Weights of a small multi-label audio tagger.
Model: log mel input, norm layernorm, moe expert_choice, num experts 32, width 192.
Rows from block 13 of a small multi-label audio tagger, named by matrix and row number. Rows with one number within an expert belong to one neuron, the router's apart. Each number is 128 + 24 x the weight over its row's rms, rounded and kept within 0 to 255. All counts start at 0. Numbers have three digits each. After the name is the row's rms in percent of the matrix's.
Before each expert's rows are labels from the 100 clips, of 14976, where the router gives the expert most weight on average: "peak on" is the class under the peak. Only what is clearly more common there than usual is listed. The data: synthesized solo parts of chorales (CocoChorales).
# router: router (model.blocks.13.mlp.router.weight, 32x192, trained with AdamW), inputs 96-191
# up: expert up (model.blocks.13.mlp.up, 32x96x192), inputs 96-191
# down: expert down (model.blocks.13.mlp.down, 32x192x96, transposed), outputs 96-191

# expert 17
peak on: D4; D#4
router.17 079:143099124133142173144117099095165149138127141109130147131136126122171145144124152166133103138089146130125075134124122174148167119128101149152156102129114123147090152097135140139106120134145105094152150141125106100116152152129143115138150159140134114131142109165164102106121156105085121108
up.0 109:182123141161137147145149100090144158117137126094135155110161143097133133104119134198160108108141184154093140117089135116133154095107133130136103128100136151111106166086183111139113133110100136097106170128145125130133147145134091122144125118143127161127146130154137137146085131143101130130
down.0 114:102123101137104142111127140154128086104158125159141120122152137152145101132144112085128147133140142131136089148155145113134151154143126121126149103144115134136117105091128122110068124148104131063161169090155128125129135084144143135165110066122122142099151106106095099117212156156114140142
up.1 024:096137120136147149187143119113131103167131168153150150142096091150103150168164093090068145154123120140131143118114151121111156122079083141135165130153101128151091126128128115119109116136133120111098139138160167154119145145112170089113089133122131147105141087142159113129117112171113154138
down.1 045:125185110113130143139171131148122151137086102154119143093144117116136148157201137094107103139155120126148077129142112094126148108077101115161122157124139130089100151105130152108129085070110124129141132059120134161104064138142134117169111124116131138143128115130114094130166114141098189134
up.2 076:164157107121177167116134119105117138100106111136141117151171043093174118132174129097116081111130133134079121120127127132156119160140154100122140115149145122151082109082136097124162104155146131092104163106127144112148140130072074137131145142113147120147162106146093144099139138124119123139
down.2 084:105140115113153137177125139136178120101115110112152129143113135191130130101133149130140159132143127125103105106115174127145154115129101162108137118108124125120138135136091163153114125104160115102142098106090101110109128121098137130146162109118133112138107102130101137127144137145117153125
up.3 118:150086102088110111172168080102126125111138105096086137094129133157144140110099153183116119181121141105069126110130149120163170112120099144150125109135156120111129143118117112152121157128121173161116137146134123113104096132125088114106136139079083139142131111138106137084119130072152133123
down.3 118:147124169174134189096123152156153102145129148127132095132091130115131100125120076114147126119122149136129174147108126119148128113151163109121138131138148116112134117117140134111104127137090123136115144167148162128120151123150144131124127161117138165180156135167126161140132124151143150166
up.4 041:154144114092113133124162115172136133136142192116080101153147165122102152101142150121131146117135169072161102153173109121105070150110145087123124144105118131102137155114140109097136120119107090105115108129127132092163120111125131116160112136118142128109121127127080129139125100091143152158
down.4 055:124109088153136148100112144117116153138120133140156163099107104157117093103152195107103120122149134101142147141083142098131163149116113137125140136134103147101131107146156100132151110126120120170096146101137156129099092133130136137155104098131117129154188133125156100095157108176075139149
up.5 137:095148144125131168095120120124105173114160154103103095128084037139111118109115118146117175132121167093190112163135098117085130140106155085124142132107092113148094080112152137121111122120136127138138120101128135118142110108201168159124127124123083111143126107121128144118120120103115125096
down.5 117:124085132128096109132103178126136141139127144112112175148164161118109119119129130103120095128137127145113157106103200175115088122113105137149116138118106120102180168140090133122116098131163096175093104137145107119136123172080089124129156161125129166123137146144139115092114146099143132072
up.6 032:068089124127179145112141135134116096150088131177160119087114127144103117147146100104153126113142098102148151143172138109126078136088106057130116137139089102110096162139128123106165140142135133091123117160155143134146115069114149130168079139134139129131146084131181099131136094142137105154
down.6 048:120127104083107147122153182100134125129070118137158124096151129106102129119167137105095114106137154129145123121128137089127144095115094131097096171157129151096062144141159132099114125086126128127118085096137117117074086128123117142133097133124101158160137117143119116100182134121149201194

# expert 8
peak on: C#5; D#4
router.8 057:100156146099112143132154149128161107126105192101151156150138125108129141121128174128080109134154087127116111108081109128122120148140084120129152149122148173127159070148069160086121109117111103155137128090116097155110125140108131144120162102136125156107127130116135147125106094137128109142
up.0 037:127178121097147122164144136166111117123132149126099123164165117155145134115143165128097071137068122124154137134145106085091120126163159110095141115169127109097156120130150126107097132152148101165131126119097118162150169139115120152138121115139110088118145126135160080095123074122120112137
down.0 051:152148147117134111104150182088138112078110105164171120114112146129125154106179128129098103113114115138114094084151119127169107135112125128140139146149118163080136130139162138156152134094129120142123135100126130163103057146108119120124099127137088172139077099120164124122147153144117165149
up.1 117:143080130129124144115120159108125122191124074118135092141179145136131154118142141176099095101152130123157144095100122116119142114120138150160118110134104118094141162116102138131127187095157158119065166168107096124132101165120133122098140137078141121131153134095129137136127152140142101118
down.1 107:123180083181131114105101154146129119158123109143112176148076122143132119105126088151156117114155116136138144116127133145124103155138092139087134097135132114155171109134105101124102145125123095134158107098118127148075159166157099131127124133137133125084106127133110145128128116116157165169
up.2 112:166146136137111137157133096077153149140111144125143128148164158116098118156118137152147114154113164104131073168149154131109151119099158119153111148102096124162051164121131145118087146066141112110168146118165109109098133134120121138120113132135073140145161114108133096134129156128113102121
down.2 106:146120140125096165125111123167087181113137175152131125125088124106120126131135172136142126122155127150121131144165150155161091096119132146109133152144155137133159078154144113160145099084095153110111093157119149131107170126121159139130148125146101139141090134161156142125120123113094131185
up.3 159:102132112112098117114125134119142107100170161101177180155117109119096116126082144151125151112173129160115138131096152132125105109107146151184100131127137124128116146109128179105084155088139143130118110123148099105186143145119099153115185140125104136100113172102096170110102157133154104119
down.3 145:172107161155125126168111098124130111105124101100086077139099130142146108158112122146145105145123146127124134143136168137105146129171137096105169095118140089167164160148071121146149136142127089087092150156120121155107143148138114118081122137101145099126135106147168146098062133080139093106
up.4 157:134134137098099138167111096118146097090151154122108100154101117125140101157089146075162143139156122110141047169148146125132116122145160138135163154091126126130122094126103171129134094137105134150137123129105118140178142125142146143127183137127136113118087120150149189084120140098117116118
down.4 166:137103118126114122144132096113136135118159143105123106174150135143112113138061118132126157109089153155138152124136125140090104131129171135179104130120139101156128137124157156162120151141137132132114118147133094093154159112139142120092116134107140121139135151135117122135113143107137083074
up.5 169:146132157096102139168169078133122092138130143127080110123110151156098123180130149166164116176124109112149084104162122091127174109098131136182125162085090141095113144104127162111097068108120110130140160102147119123117098114150150094143128124154142158118083127124127124150186120161158125131
down.5 148:142136139153118113108083181084085140140146139135122107161148086084140135168120108122118108094098182173130155165136111130112091102090180128116145161160089121147107139136130116131139135127122145113167120103180158099113145126131122129152077134099140115160162116118138108119098122139110148134
up.6 047:127168130148124104125122163132168116180145100122079137145173118115148120131175101103133145106103127109119134145081121160135090159151119119107111139116097090129151137135157132133144160156122138110195123121136070156126166147127166082106066106119156115132088119094102099177147142138108110120
down.6 056:104139108099098140129137162101168151147115141148123140143139098093097142165145129117119153191130134158164124129119145062124120138118111151121142142163097178139109167105137106115096097102140101121119136142142128120108102127105137169131090109182129131083131123154109121087144148169089132137

# expert 0
peak on: D#4
router.0 063:141113159128130122132136111140100061132136129150165100146100088136110083151070123108175155119133113151139113125158139121103133113086195147163138154077134141137078125102085164144104154124121133151116133094119110099155117115117139152135122137143113104099104148085108165122088133123175116092
up.0 055:141139112142147156112094130098130099150114147151107082136177172152151144108119114139119125159113102100119087129124127147125100150115162121104119130138123093092128162050142073121100151104125149146149157185103100120167107134141115165111135155130101121157162119115071110161127158138125095105
down.0 061:118139131139107150096142144092147153181123111129144150136114185109124138118159145155120120146110116142090129149123116132141110126077109098105135182156122167098123108126122152097089124159096115149129122125134141122125085163105190117182079147124108139139130127107117101100184153155114171158
up.1 151:124148141105113132145115112115130092120171108123101166113103144140110146141099127113154128155154158102145093156092110121135129162106137110177145126132129125114106138126141150132116132092150159088131147107123108115128097104100135146116155138123171112109096115151102167109138141080170143096
down.1 143:167093108135093088144118143105141157150136146092094123197133112156115107106121142158118141169116136122143142116115153130100105112105150133108139153110113145135135158105104146159102144161142104163152141125110109125109182168134115130068127141089097119136151121108126143120137143152149069100
up.2 040:124107163108113182109127122087110112111089130100091123147121164094133073117178121118143110102162097152111119117131118118114122064125105171119160131151126109071076158109158147123145145104156140128128140133150148176125130148143149125167125094130176174082160137127149110127156123106095118132
down.2 051:097175085132144144091129141140113132142113135135123155111124088090163170105180107108122125100117134126112131102151127117116116153102143112140143121141102205119131119113145178082145130120160122104117168093123108138103099121118130140198108120150143102155102116110151113132116140179103156126
up.3 036:150113124088112096124159143129102115093092134128194129157145133121149118087153157118091162144091103103136143153171097131097128126119135086121133135134163090072101082142120164121145126129087116130114151121156138099125101119129149120155086144116158142124152141122155147154126094147105114127
down.3 049:115187134142151129086149145130114148148117127137174129112103098087134148141139098114158127078124159165125118079105129120100079133103124123109109148185147129120122144149157132122103149057098121133151110115140129132137098097125138117171116138106123120139134137136100150167124084166135179174
up.4 025:107097149108083141111116111135124060115119133096150097111102098111144154111155139115176155158139092153161163135151115152135115128108086116131122109099137149136098138123128130134092114144126134133165134134116079128106186130109115123135094143120155121149161122168096117093110122145111118143
down.4 048:102134116112132157120141148176115154146105148150137111096128116099134103110158158080093117130145107125153137090137125109141095138122105140102139170162142156094104100125148152080152121095120140114131129100110149136097120133098153171181127109138110146143144129123117090141148110182102159143
up.5 043:161148134096150122128118087106109150131119100142145124137118080098126088152143140101060125107143116113106103141130094142161111117115149142168104129122161122093114186133159146142169128084143084117112135161120125124130099106095118120119106106157116142145117138143125149138123127165137165150
down.5 054:144156123122153077076140136149110129123121133159117078095118129105155131100184111107140126080126082102129118132141125095108120125099140111095149136120133130107086143125151162083123125105133163154140154084111169135162103126135143141141096103128108143114147100141117081152151144148126146140
up.6 051:079122150110133129154147152113095114149167128113057129159136100106137130154181131089085133142147174110070132137104089128153145115131111091161086074113121155142143153096188128096115113139170161144116132147166124138121126126144141133129133104175092140122130107150127129103108111140113140091
down.6 059:118110114113133133099134099146134141132078136162155126093104107093137139158150156102101070130133136151116135110155130104120121115119142170083130143174170122126143085150145130123149107111112130145119131110135117156083067137124119128137092156163100183133169144088082089152173121120125173159

# expert 11
peak on: D#4; E5
router.11 086:120113095142169127083137103100159109115131146123126180134136156103151160099111124141108160142125152152157170146124109109113167140110144136095148156091136160108138149108115133119081149146120092129142124150126127131128108103159134123155113124144129133100119166128119132123180139165116135139
up.0 047:105145159154113154118102178133085131139138113130136182118123089112168137135177167122106116114120164103162154154120129142127121138144125128100123115124098117152109183115159121137166175107112106132096150131137164122115100138100133139115083144096128126127169111138144080133111132137169105151
down.0 053:162141118174156143054128130132192138148129145120125100118115125110135138139163150111151135131128107107145071123132167110132132141151115117094136127090135141129163118154113096112122118105110133114107090138151135158149123104129115130106126127148102101120124119155137117075192124142099127130
up.1 050:175129126139120138138134118124122130130105131123146130079111091137091143139108103111135122114115142132142155044175115121110134159191100137119155111155100101097138140131135110151141116135091148137146177105156135157102125142159084143137077159117111160134137147197155128090112105132136119113
down.1 065:109181108126152169122096117126130101154130131167111147076151086093137146135115163086143114121131130112103080111157118123114115155128101107110129128133115151093132100133141196130129138150111111153149138149156145114130105129170119108148150140140105111162115110126096126122190168141158160145
up.2 110:091154158128075188146116156127143164123099146142170142162137108125098145114153154155123101093103128100082124109162163187135130103140126108132148147099137149117120094098138154121165110152139123123152141103162093102139149146133138145123138158111157098143109126142148112134143165147124134109
down.2 127:119176099068103125154127157111151109082134098150099132115125124093112118103140129090132159166145141130158110118176098147166147158133145167108110139161131101144143141084130111132157134139121094117143101080122123144112161139140092090135098114162138122123104145146104118162161121121106163129
up.3 043:164103135163145072091176094158115125124129123116132110110170139109122194132149171150130135109091158130144162102141135143125102134088140146138103102123133119109084129119121130137116094091129135160118152150127165112183107145104145150130124119165062164097120132118165126120126112146136126115
down.3 060:131175136108126122129111167174121139141127157186101136105126094104102100111181125081133140143118109125146150122137120107124112128114167109133113144128152138107117129097184155070114125144109096101129113120140136102120109103111160164135098112119145160121165095135119073105154111151114197160
up.4 034:142144127110096128116148165115156157163082139150122130164135122123128181127084130123075108102102155105119111168118115096138123150087129123162092147167147156124138105156132135159146116169145103138071139093125164083094115179119164133112092149111154122120132132089154128155122127119096064160
down.4 050:105159117096171145147161149142126145143145146142163106122137105071110152102178185095142142110120106108142136106117108081186147123105143137115120151113149151134093102136180148131127128093143145104118118118108117098173085139123146156166115109193083129101122114122126094130168163136095126114
up.5 134:100117175163150136153116096134130080157126128125168161105093107140067112121108131091157153122107132122201164179143139120137101121144138120127143113117112139136087121153144115122131081082133107101106140127141126098142115062155142166127088123109145109130106091164142101132131144154122167148
down.5 114:117139117142093134126137068134121094162126106156130128150129107156100140156150168117128113120116127116137152113103141135111086155135098151117159116132132106165133115174132152141129126144150142108103144107118153157120118119108139098106142162108131117117112133079147127128089129152151077133
up.6 138:134127116181087135082129138148129145116124104117126117100177155106143173144098123170099156072147153113098147133091134131076096104138118090114123138123142151171151110120176108107112154148071131101189164150148115168151124133150121124125141136109070128127122138133157133129116110141115114131
down.6 140:148121102123136094145135099088202100124144117087130128142106131106154112164105111143146105162158116136157164171113124115091118135132133133163145127098090151112146180129063100114089158083137123182123086168108158131124131149120110105108158163123153104126136162112123148124086133081146111139

# expert 16
peak on: D#4
router.16 083:120122123089104118121123111054141125167145148128114175134109115104137094141111150125142136126190127138128083108083088111113093106162156182140117145100158132142154111069113163115094118141114127159117106141118125153153150103128112156098151158128101118096118127103114157102132138123152099140
up.0 021:158117152101123085131125128153134165131155155105117120122134186121126071115169097157092114113158116188107099101144151152118119129105130116107135121107127148130087103118138142071149136137119142122116123124160132179156095160098167120129113091138158125134110175113143080144128143087112113145
down.0 046:122159118124147148106140191142090135145112131159155123096136105098139144104179148081122154136132121115138093110148120104150137115118117136105126131130124146069125099107159168095143102097115117113128132119151122133130069124121153143202125106159117161131129096126129115123178119182126185157
up.1 044:139111134095112142158167086126105139178129134124123110142151154131122101140119138141143155158110135116123120128112119167143146148084110142106085128122116158111121147112162142109142139138077087095160143142131089115104102089125136183113146069089086127126161099153113117078106109098140117138
down.1 059:095154104124155141114150131146124111127143135173151173131113094110163156159168135119121125079118111136091140118132147144148096113107100081116133112111072120122119162132147154135115163143090131130135150102131139129134088177154114083155093121149115149127101095111109143127145156144122143137
up.2 040:086164157096117124138158129108137170142104147155122113156131134097108117105164121107138159147122143138099159135159121140144133166135093087138109112078158124154077140112157095102125103119130142124117102148107106102148106090106166146140092099127121125127130117113135106117142133133089084116
down.2 049:144166109130099160111103198140116118123132184146075130097122116111157149114167095126111129127127100149104116130138135139106148130146136090125133147124103123138129088106132162115103119122121141095166124138144137146147107150146140158176135115132103148104137106119121112120160139170124153157
up.3 133:143150147083087089139159144124105158088127158121124135148160185162119105101109153151101134115144154153134080141112107180149152150124147174148137163115150098169121130128122136156122110070132126117143099117101081120188122153107147124085141130092128161122150132098139127133100120113128118132
down.3 137:133125126121101136158124066106158124133129159114115083148149158143126119137086127161146154180108132125154135184147154123108105121162153130147132100131121091113163138100094127133136131129071111194123110136126145119124122103146146113101131158112112105118108135130102174103123145097146100138
up.4 148:125107109122117141122120114114148133132135090099127133157140110151134129140148100139162124184130150145107134084068094106126103160116119137088136122136135160125198138112119103123160169130135131141109142116121180151120172132089119126140188107136121154140095133132117124106099116095136116159
down.4 163:161143062171130122109125116141092150143168108122113132138121133099174153134137124154141143081150137116104120125080153196139121128121111109115119084140140168170124142149095130173127162184134100082164117152115102119110143150104124108146127124087154118121119135134147151133083154116123112180
up.5 111:128117120107101151140133131127125155124114125108157099114118163133135150141103147123108135100149165111147115116145108135155109129147128156128153129113141126151122080137171082104134115133114144132099143133127079159190142158132154160144163106120162126112120116116130159076082131097136129105
down.5 115:098124090116108096136145063109161105102188113123121144139113147157153124140098086123148134144130125144157143144156189174097144140114143139125146146108121141103120156091064118124134152161093111156150089116122162119133180134115105093083128152121129107142149147130095148162150116086110101131
up.6 064:129124164146147123166141118099126141147143101168117061118129124086109140107151142151101157132123095164134156146115127102112111107092123125147130159149143147107102204092112129086122091135120148121118111139097136133161095090097118134145126150169108102127104151134138159125123129118109167155
down.6 064:106154144136130167122197137126099129127151114136157106097103116105156088116117169087107131178118156149184177089154092108122144128120102127111145130154113124135128079163117124134108125098099144101144143109139155120110098114124151151151085087155162156105107138129127137139138118134125154143

# expert 27
peak on: D#4; C#5
router.27 055:128119138130112134158149149069181128141131141167136115145162168132079129155149125138112111158141072095141141128099091110136108092119120119136144097122150126089138111114142163106105096155092106110138179126157118108104083155152116158094152116152089155101110107130153136138137109112126124109
up.0 128:180103076128113098140156105114118099139128110125118185105150089102150078158128122131142122161176116128138137103072123130123146116125115140149106139145152094157157142105098159185084166119113142163133114123126108123102133178163104093129121133152105099136143124154186139137114140120119124113
down.0 122:152089198161148135107098167132137148147138132097109126134109133176113109175092131137141115115141139113056113127102146122133092088127152097133120148111098134114098124154158119148124127119086128150126148183127133139099133139148131134102173131087110144130151108120171108095113156169155105158
up.1 055:148144098128153103141081096154135119181165149109124115128097099095136104149104108155130151102142118121093126120146116163133126140101107159169093133158101109101175136096140110106095144133108149154138135107117132126176156123122145111154090129126077148119131097141141105164171105135143095137
down.1 061:132133125134134158103106131142107156103135150138133118108151132100152146121159128127112148120125122143073114104171115123120137117137179168158119106100150127100120079138145137125094120102158170080083161133123161097169107102117129142167132102139126141164154120130142100109121151149098185123
up.2 052:119140099109118150148133149114156123203114132138137164118150124105123145124132151145080114136102155129116093145146118111155149129144125137149111131124152142141128109119119103133119134104130111122151114149175121139153136165095159087118089134131107129138126117133114118181179150088107145135
down.2 062:113122107127155090137119168151155114113133157135112092122134117106129180135135114108087139135138085126120155155149111108149080165093108164129108163151139156115160126120143097088158149085113134168136147122127166139133101138069137141189123111132128138156126114116093153137092128147143134151
up.3 034:131128147139124148136115108125106130102127158103110074154120116157113126090141106095122114069123183134135125109152083126099151114114126149114179166140130063103117154124113135094149131115100128155104089134156137143123103174134141128117131113116133127116168106162127114163134133110132125172
down.3 054:110150108101172140107140157142075162123125134156151145102134109098134132090211127122131127134111144108132091123115108122128163139088103129117113083141129102094108139094125114119121160108095125137159122103116143095109103105119140167167127130153122163149154093140125147132136100129121174154
up.4 118:136132141108120130112114174121109177133125109142129152097098097144089102123120138136151131086160134131123116096130151154188104116155177068138099112147152130104109107141132147134164142102079155109106156103119104152118139166144153134123108143119162116144125116148144149148110167131162101170
down.4 122:159094117138142065158137092115142111140144125117106130169093135174141072138148117129173096199128126135117135094134133134157136144144104136136128117133138114127149155161087097137103111114131127127135119124122095135112135162155141120073114136127140134078164153109142129109132126122129110113
up.5 023:135129185151099074157138125097113172158116116098172145130103105156132155113150133116120117116140103142141174109147100134148156140142148177161124177117095119084136148134112128152135097083132129098132109118183165129147080111067142154108155125157126112125092093149104100136114105122139132136
down.5 046:081130127104157139116149158133135165141111137176136130086137116098123153142189131097100101124128121126131098128132104097133116107108134132143139149143147132092097116130164121101146109097095114106131141107111142114125086117098154125161127123133103176140114099132095083153163115127096180143
up.6 056:108148128089136121158136103150077124116130116125153132164117101123131132117160131160121116142134114111106141122128161119124143086137104129132142125109127149100082199137184129124165084138126110090078086079115117104142166100123149138121141113108123166173121104115118135136119085153110132142
down.6 059:142137101129130166108153129150089127105120120156141147111141106089150155124178139139133112144133126112119166090159157141123128094108101147097164126158126151113112095137131191164173138143086129081139128127099160117123119142097147137152113116150123169209146114154141115130132123124087173137

# expert 18
peak on: D#4
router.18 070:179136156103095114191097104123145092105158186121141105147126159124109089140101095120147148122142169116112132120168153138106161132140144099163098154119121101161103138128117149144103145146111109143156144155138134118143168100127171107115135152115131104156148134125112105099131152141139113079
up.0 055:133124086151131141149146129095174106124111157137123154173101122104142097108179120118103088132121158161126120139108109101130128158133125094098097096145125128132154177152111097118155135120111087135102166131085134121067089155174122121144059125120162153157152130116183104119126104149116136136
down.0 066:113142120161172107091135124117117066141159073165129147096139061110168142124164124119117152147151112134124143108139119134144146146152127134144142098105127149103106113131147144124134125101157160074134144102130151115156080134112118136139137105114151146087119096103129109111131117135174151152
up.1 117:126129127097139156155125108107098156157117137109127105168081139138129109124111125112160166168120127148165079128115088099138139177122147155122167198161118109141124136138159150147120173080134125155098119103115140111152124134113151124141140134126107076122141174133108146144139126095128083115
down.1 108:113120168141106142076099151119126135149150168097106124147203124138112126125126123136124154112124143080162105117134152159094146152103143113148099042092109143104129154110099132108114116131174105162118143164130114137172135168141119123091117136142146109131127107137131137117122140107170147097
up.2 062:158124163092127155145108125142160151139088169145110073103080119111123130181114130109147092086099131147145141132163131119155112137169089094152119089121129108105150131174134119116160111090120085131136171141132154107080105120128089116151136137127130191140102169127132117124176132151154107118
down.2 073:139130095107123147146086151136168135179108103088135152124088125089105168165143143144147155078161114142064085103130164163187115096122101117125139143126131114162116110113148146156132143117131128138110158138157116116161112153091130135128099075112114179173119100151143100162105115105125140135
up.3 063:132130119119146122131138129144145123131102113147141121151106095121126141097116150128094136167101061109127128154142164129130136118147142130120117165111137116116133139133149117130089157121123074109134120101123149085176143142041118165122133093138137149117137122140108087103146111144096130121
down.3 078:138147103124136160138173147166077109138147148108126146095180114084123121127150143095135107107116154123130138090117122126107127129102125100117188161112105140117128090136160185131114148143122134117153131090162172111090105119145150118165143122148087142134126104120139103166182136124132163138
up.4 051:107128121110125101131173128107147111068133116162110148147086150152140139119153137147095089115124157127071157128158108123117158178111146142109122112139139134150111106119161124113136162120122139163144154083138154083109127115109172117155121111113125153115118147120102118116152110134081091135
down.4 060:129104127109119155123136149144052173170090164133121094140144094109133126055128127085106105156111119134141130129140112105120122101107099128096122141211107147093179135160108171134121159144122123135102158118132099145087115115142121192147098103157121118137154108150126072145135139168159134118
up.5 032:126164153118176080133145103171122105125098105145083121145118183114111125074170124122165090157114124123151137143128115136102111121092157095145124124098159115119088163123155047167114125118113160119125135129138109108113152134087151139115114083122095134138156153133124059123149134113175123115
down.5 040:120168131140129146144175149168108147121129124151146116118111086102135114120155137104103083080152142138119122107129123112100118115130098163113156157131117149103109110138202139110139109136104117128143136102130128154090110134113153113196123099144091158137131130135117100159163102128099167162
up.6 117:147113161114107150095146109119098166107113166086139139119079075092093114129099130137151120096129084151139149146168070109131147157148171104168135149102140102069155129151151135085165137151146176161070132098147182163149116152159102153108124117113110077130074154095142116110102114142129128123
down.6 116:100123093130144098100171125128094130158103142101143162139131105166089151170092112138126108108107139112125139123139159135144148113124132110099133126149176132148124132151145128118131134148150136160112079110150077102177129146106150122129114109147092132120158128142116107158172133153117109135

# expert 9
peak on: C#5; F5
router.9 097:094120129098086117112158107106142079148124118110163167165077080122134114143115090121146155127165107172132115098116160133150093117116130165118122149124155145117159148113122157075098145124128163163141110111159086120156131140128110134127172133153093171107120123080118143089106121137133107133
up.0 153:113132103092087108120157126109123120108163170113131173122122132121105130152075133136137134113149131172149146137154140134112125132130134140168119175087162127174106107128138155122112118115134136161138138134153110143189148138142107122111141138137107117115104158115109160140114111125117093104
down.0 146:139081137106097119188133065095177100140123126100096119158110123143110113169083106144141102145133132104140131163155151144109129127152150134124144179133153085131140148149104142142121114115110116174087113115135141114128103157152116096095149132122128123123147125132144165134124119109161089108
up.1 133:124108129153138165112119151142126163160117080096178120133113110125149107168115135132104127103147130156132133127092115140113100089117116112148101117138153102115132106081137104131088164139102107181097144170139139134121135162162136157154132150142109100125078177142110161136106153128169140137
down.1 121:140136138137137101093122084117142126098181102127123180106117106136098127169098117161127129129142131141044147099103174154154134136144152135131131105121119142142145142138124134134099135149136129106121101126126118126131140118124106107110142114134154139112118125114155160070098148099145158129
up.2 155:072135103118161116091156155092140133074154191141161108171151118112120128105141134135089119098127142154105176112128151123142116136092122149118124095134137131130126137144126155098121148135145112124119113173155120089173102144130115136131155127160151131140194179091062147158147149141150139118
down.2 145:153136161157154131161119113114148084116092085109100113104077153117146130129135164147172127143144144129146131137157114122158157132188139138144143106138161143147137123123101126137119101088127108081116183111138155165110086112113136121124121144131120128149098134127137130119108111073145143138
up.3 068:156168135123161139144117161173115177188128136144116130130121125142141138120121118112126115108144068112131133146151120159151103091138157115112124152124118143124109148104165147131169138065128132100138123106130155142144168152119106107126185080118116152110115118096099129096109148073100080112
down.3 070:107199093123118121126133115146138135129105112094193064138144100126133126124124140123135136115106124121137179115149057101128115125079146109134114132129134133154123115131114110068104124148099137151109174135134131111180076138113135122148141115156092134142126160121136104164158096086134152097
up.4 036:136102107139142135111141131129153146168123125121155186114106126135120180150168137134095149120085153129121124065098162114141167152110123140125118159086159130082165118129137117106130141127120122154111109169157110128082134121099121120168101121104156162136147131116139111108141114143152104122
down.4 056:095158121118141113107121111147105140112130133169154156137158109119127139099155176111092093145157131144125126103148098108143119126150115157128135168120119154121119116155140171089117095087141130122139141095105143094141083117143103126162120118167113143176121145116117092142159095160133140157
up.5 061:154101155133140135107140129155131133180120139099092127105191152134099169128090159153118169115120091105149125115149086159124120131114105149127070095161092165147123094127099136096128080121072128120117106156130124149147133121126103087121117152121111100092114138117153131129137123150107183126
down.5 069:169172160095113123187189154164110118137110134138146148078124140080166136163132154129136149098134139154150149113134093133160156155123114124130110206152112119108139145103162152129124093122116110141088095078123144122106150116151149104199109108142110090108129128142161138136158124149104182110
up.6 038:140067113103105144176093125121113131158109137117111122112144136134154118111178139112096109141125104141112188109159126114101119129157162117112123175170123146094099170132139138114129134135114127149098133123115149126117109123121134117136110152126118131150173118159114093184139171096133115128
down.6 055:098150147117188130093134189123096135113116139139133151109147125087149126105164126075115115096132106121133144120128088084125129122089131104095133142165134092085130133110193177092117132113111124103120157109103156127101081134146134164164132146148123162156103112141111116119162168180118159133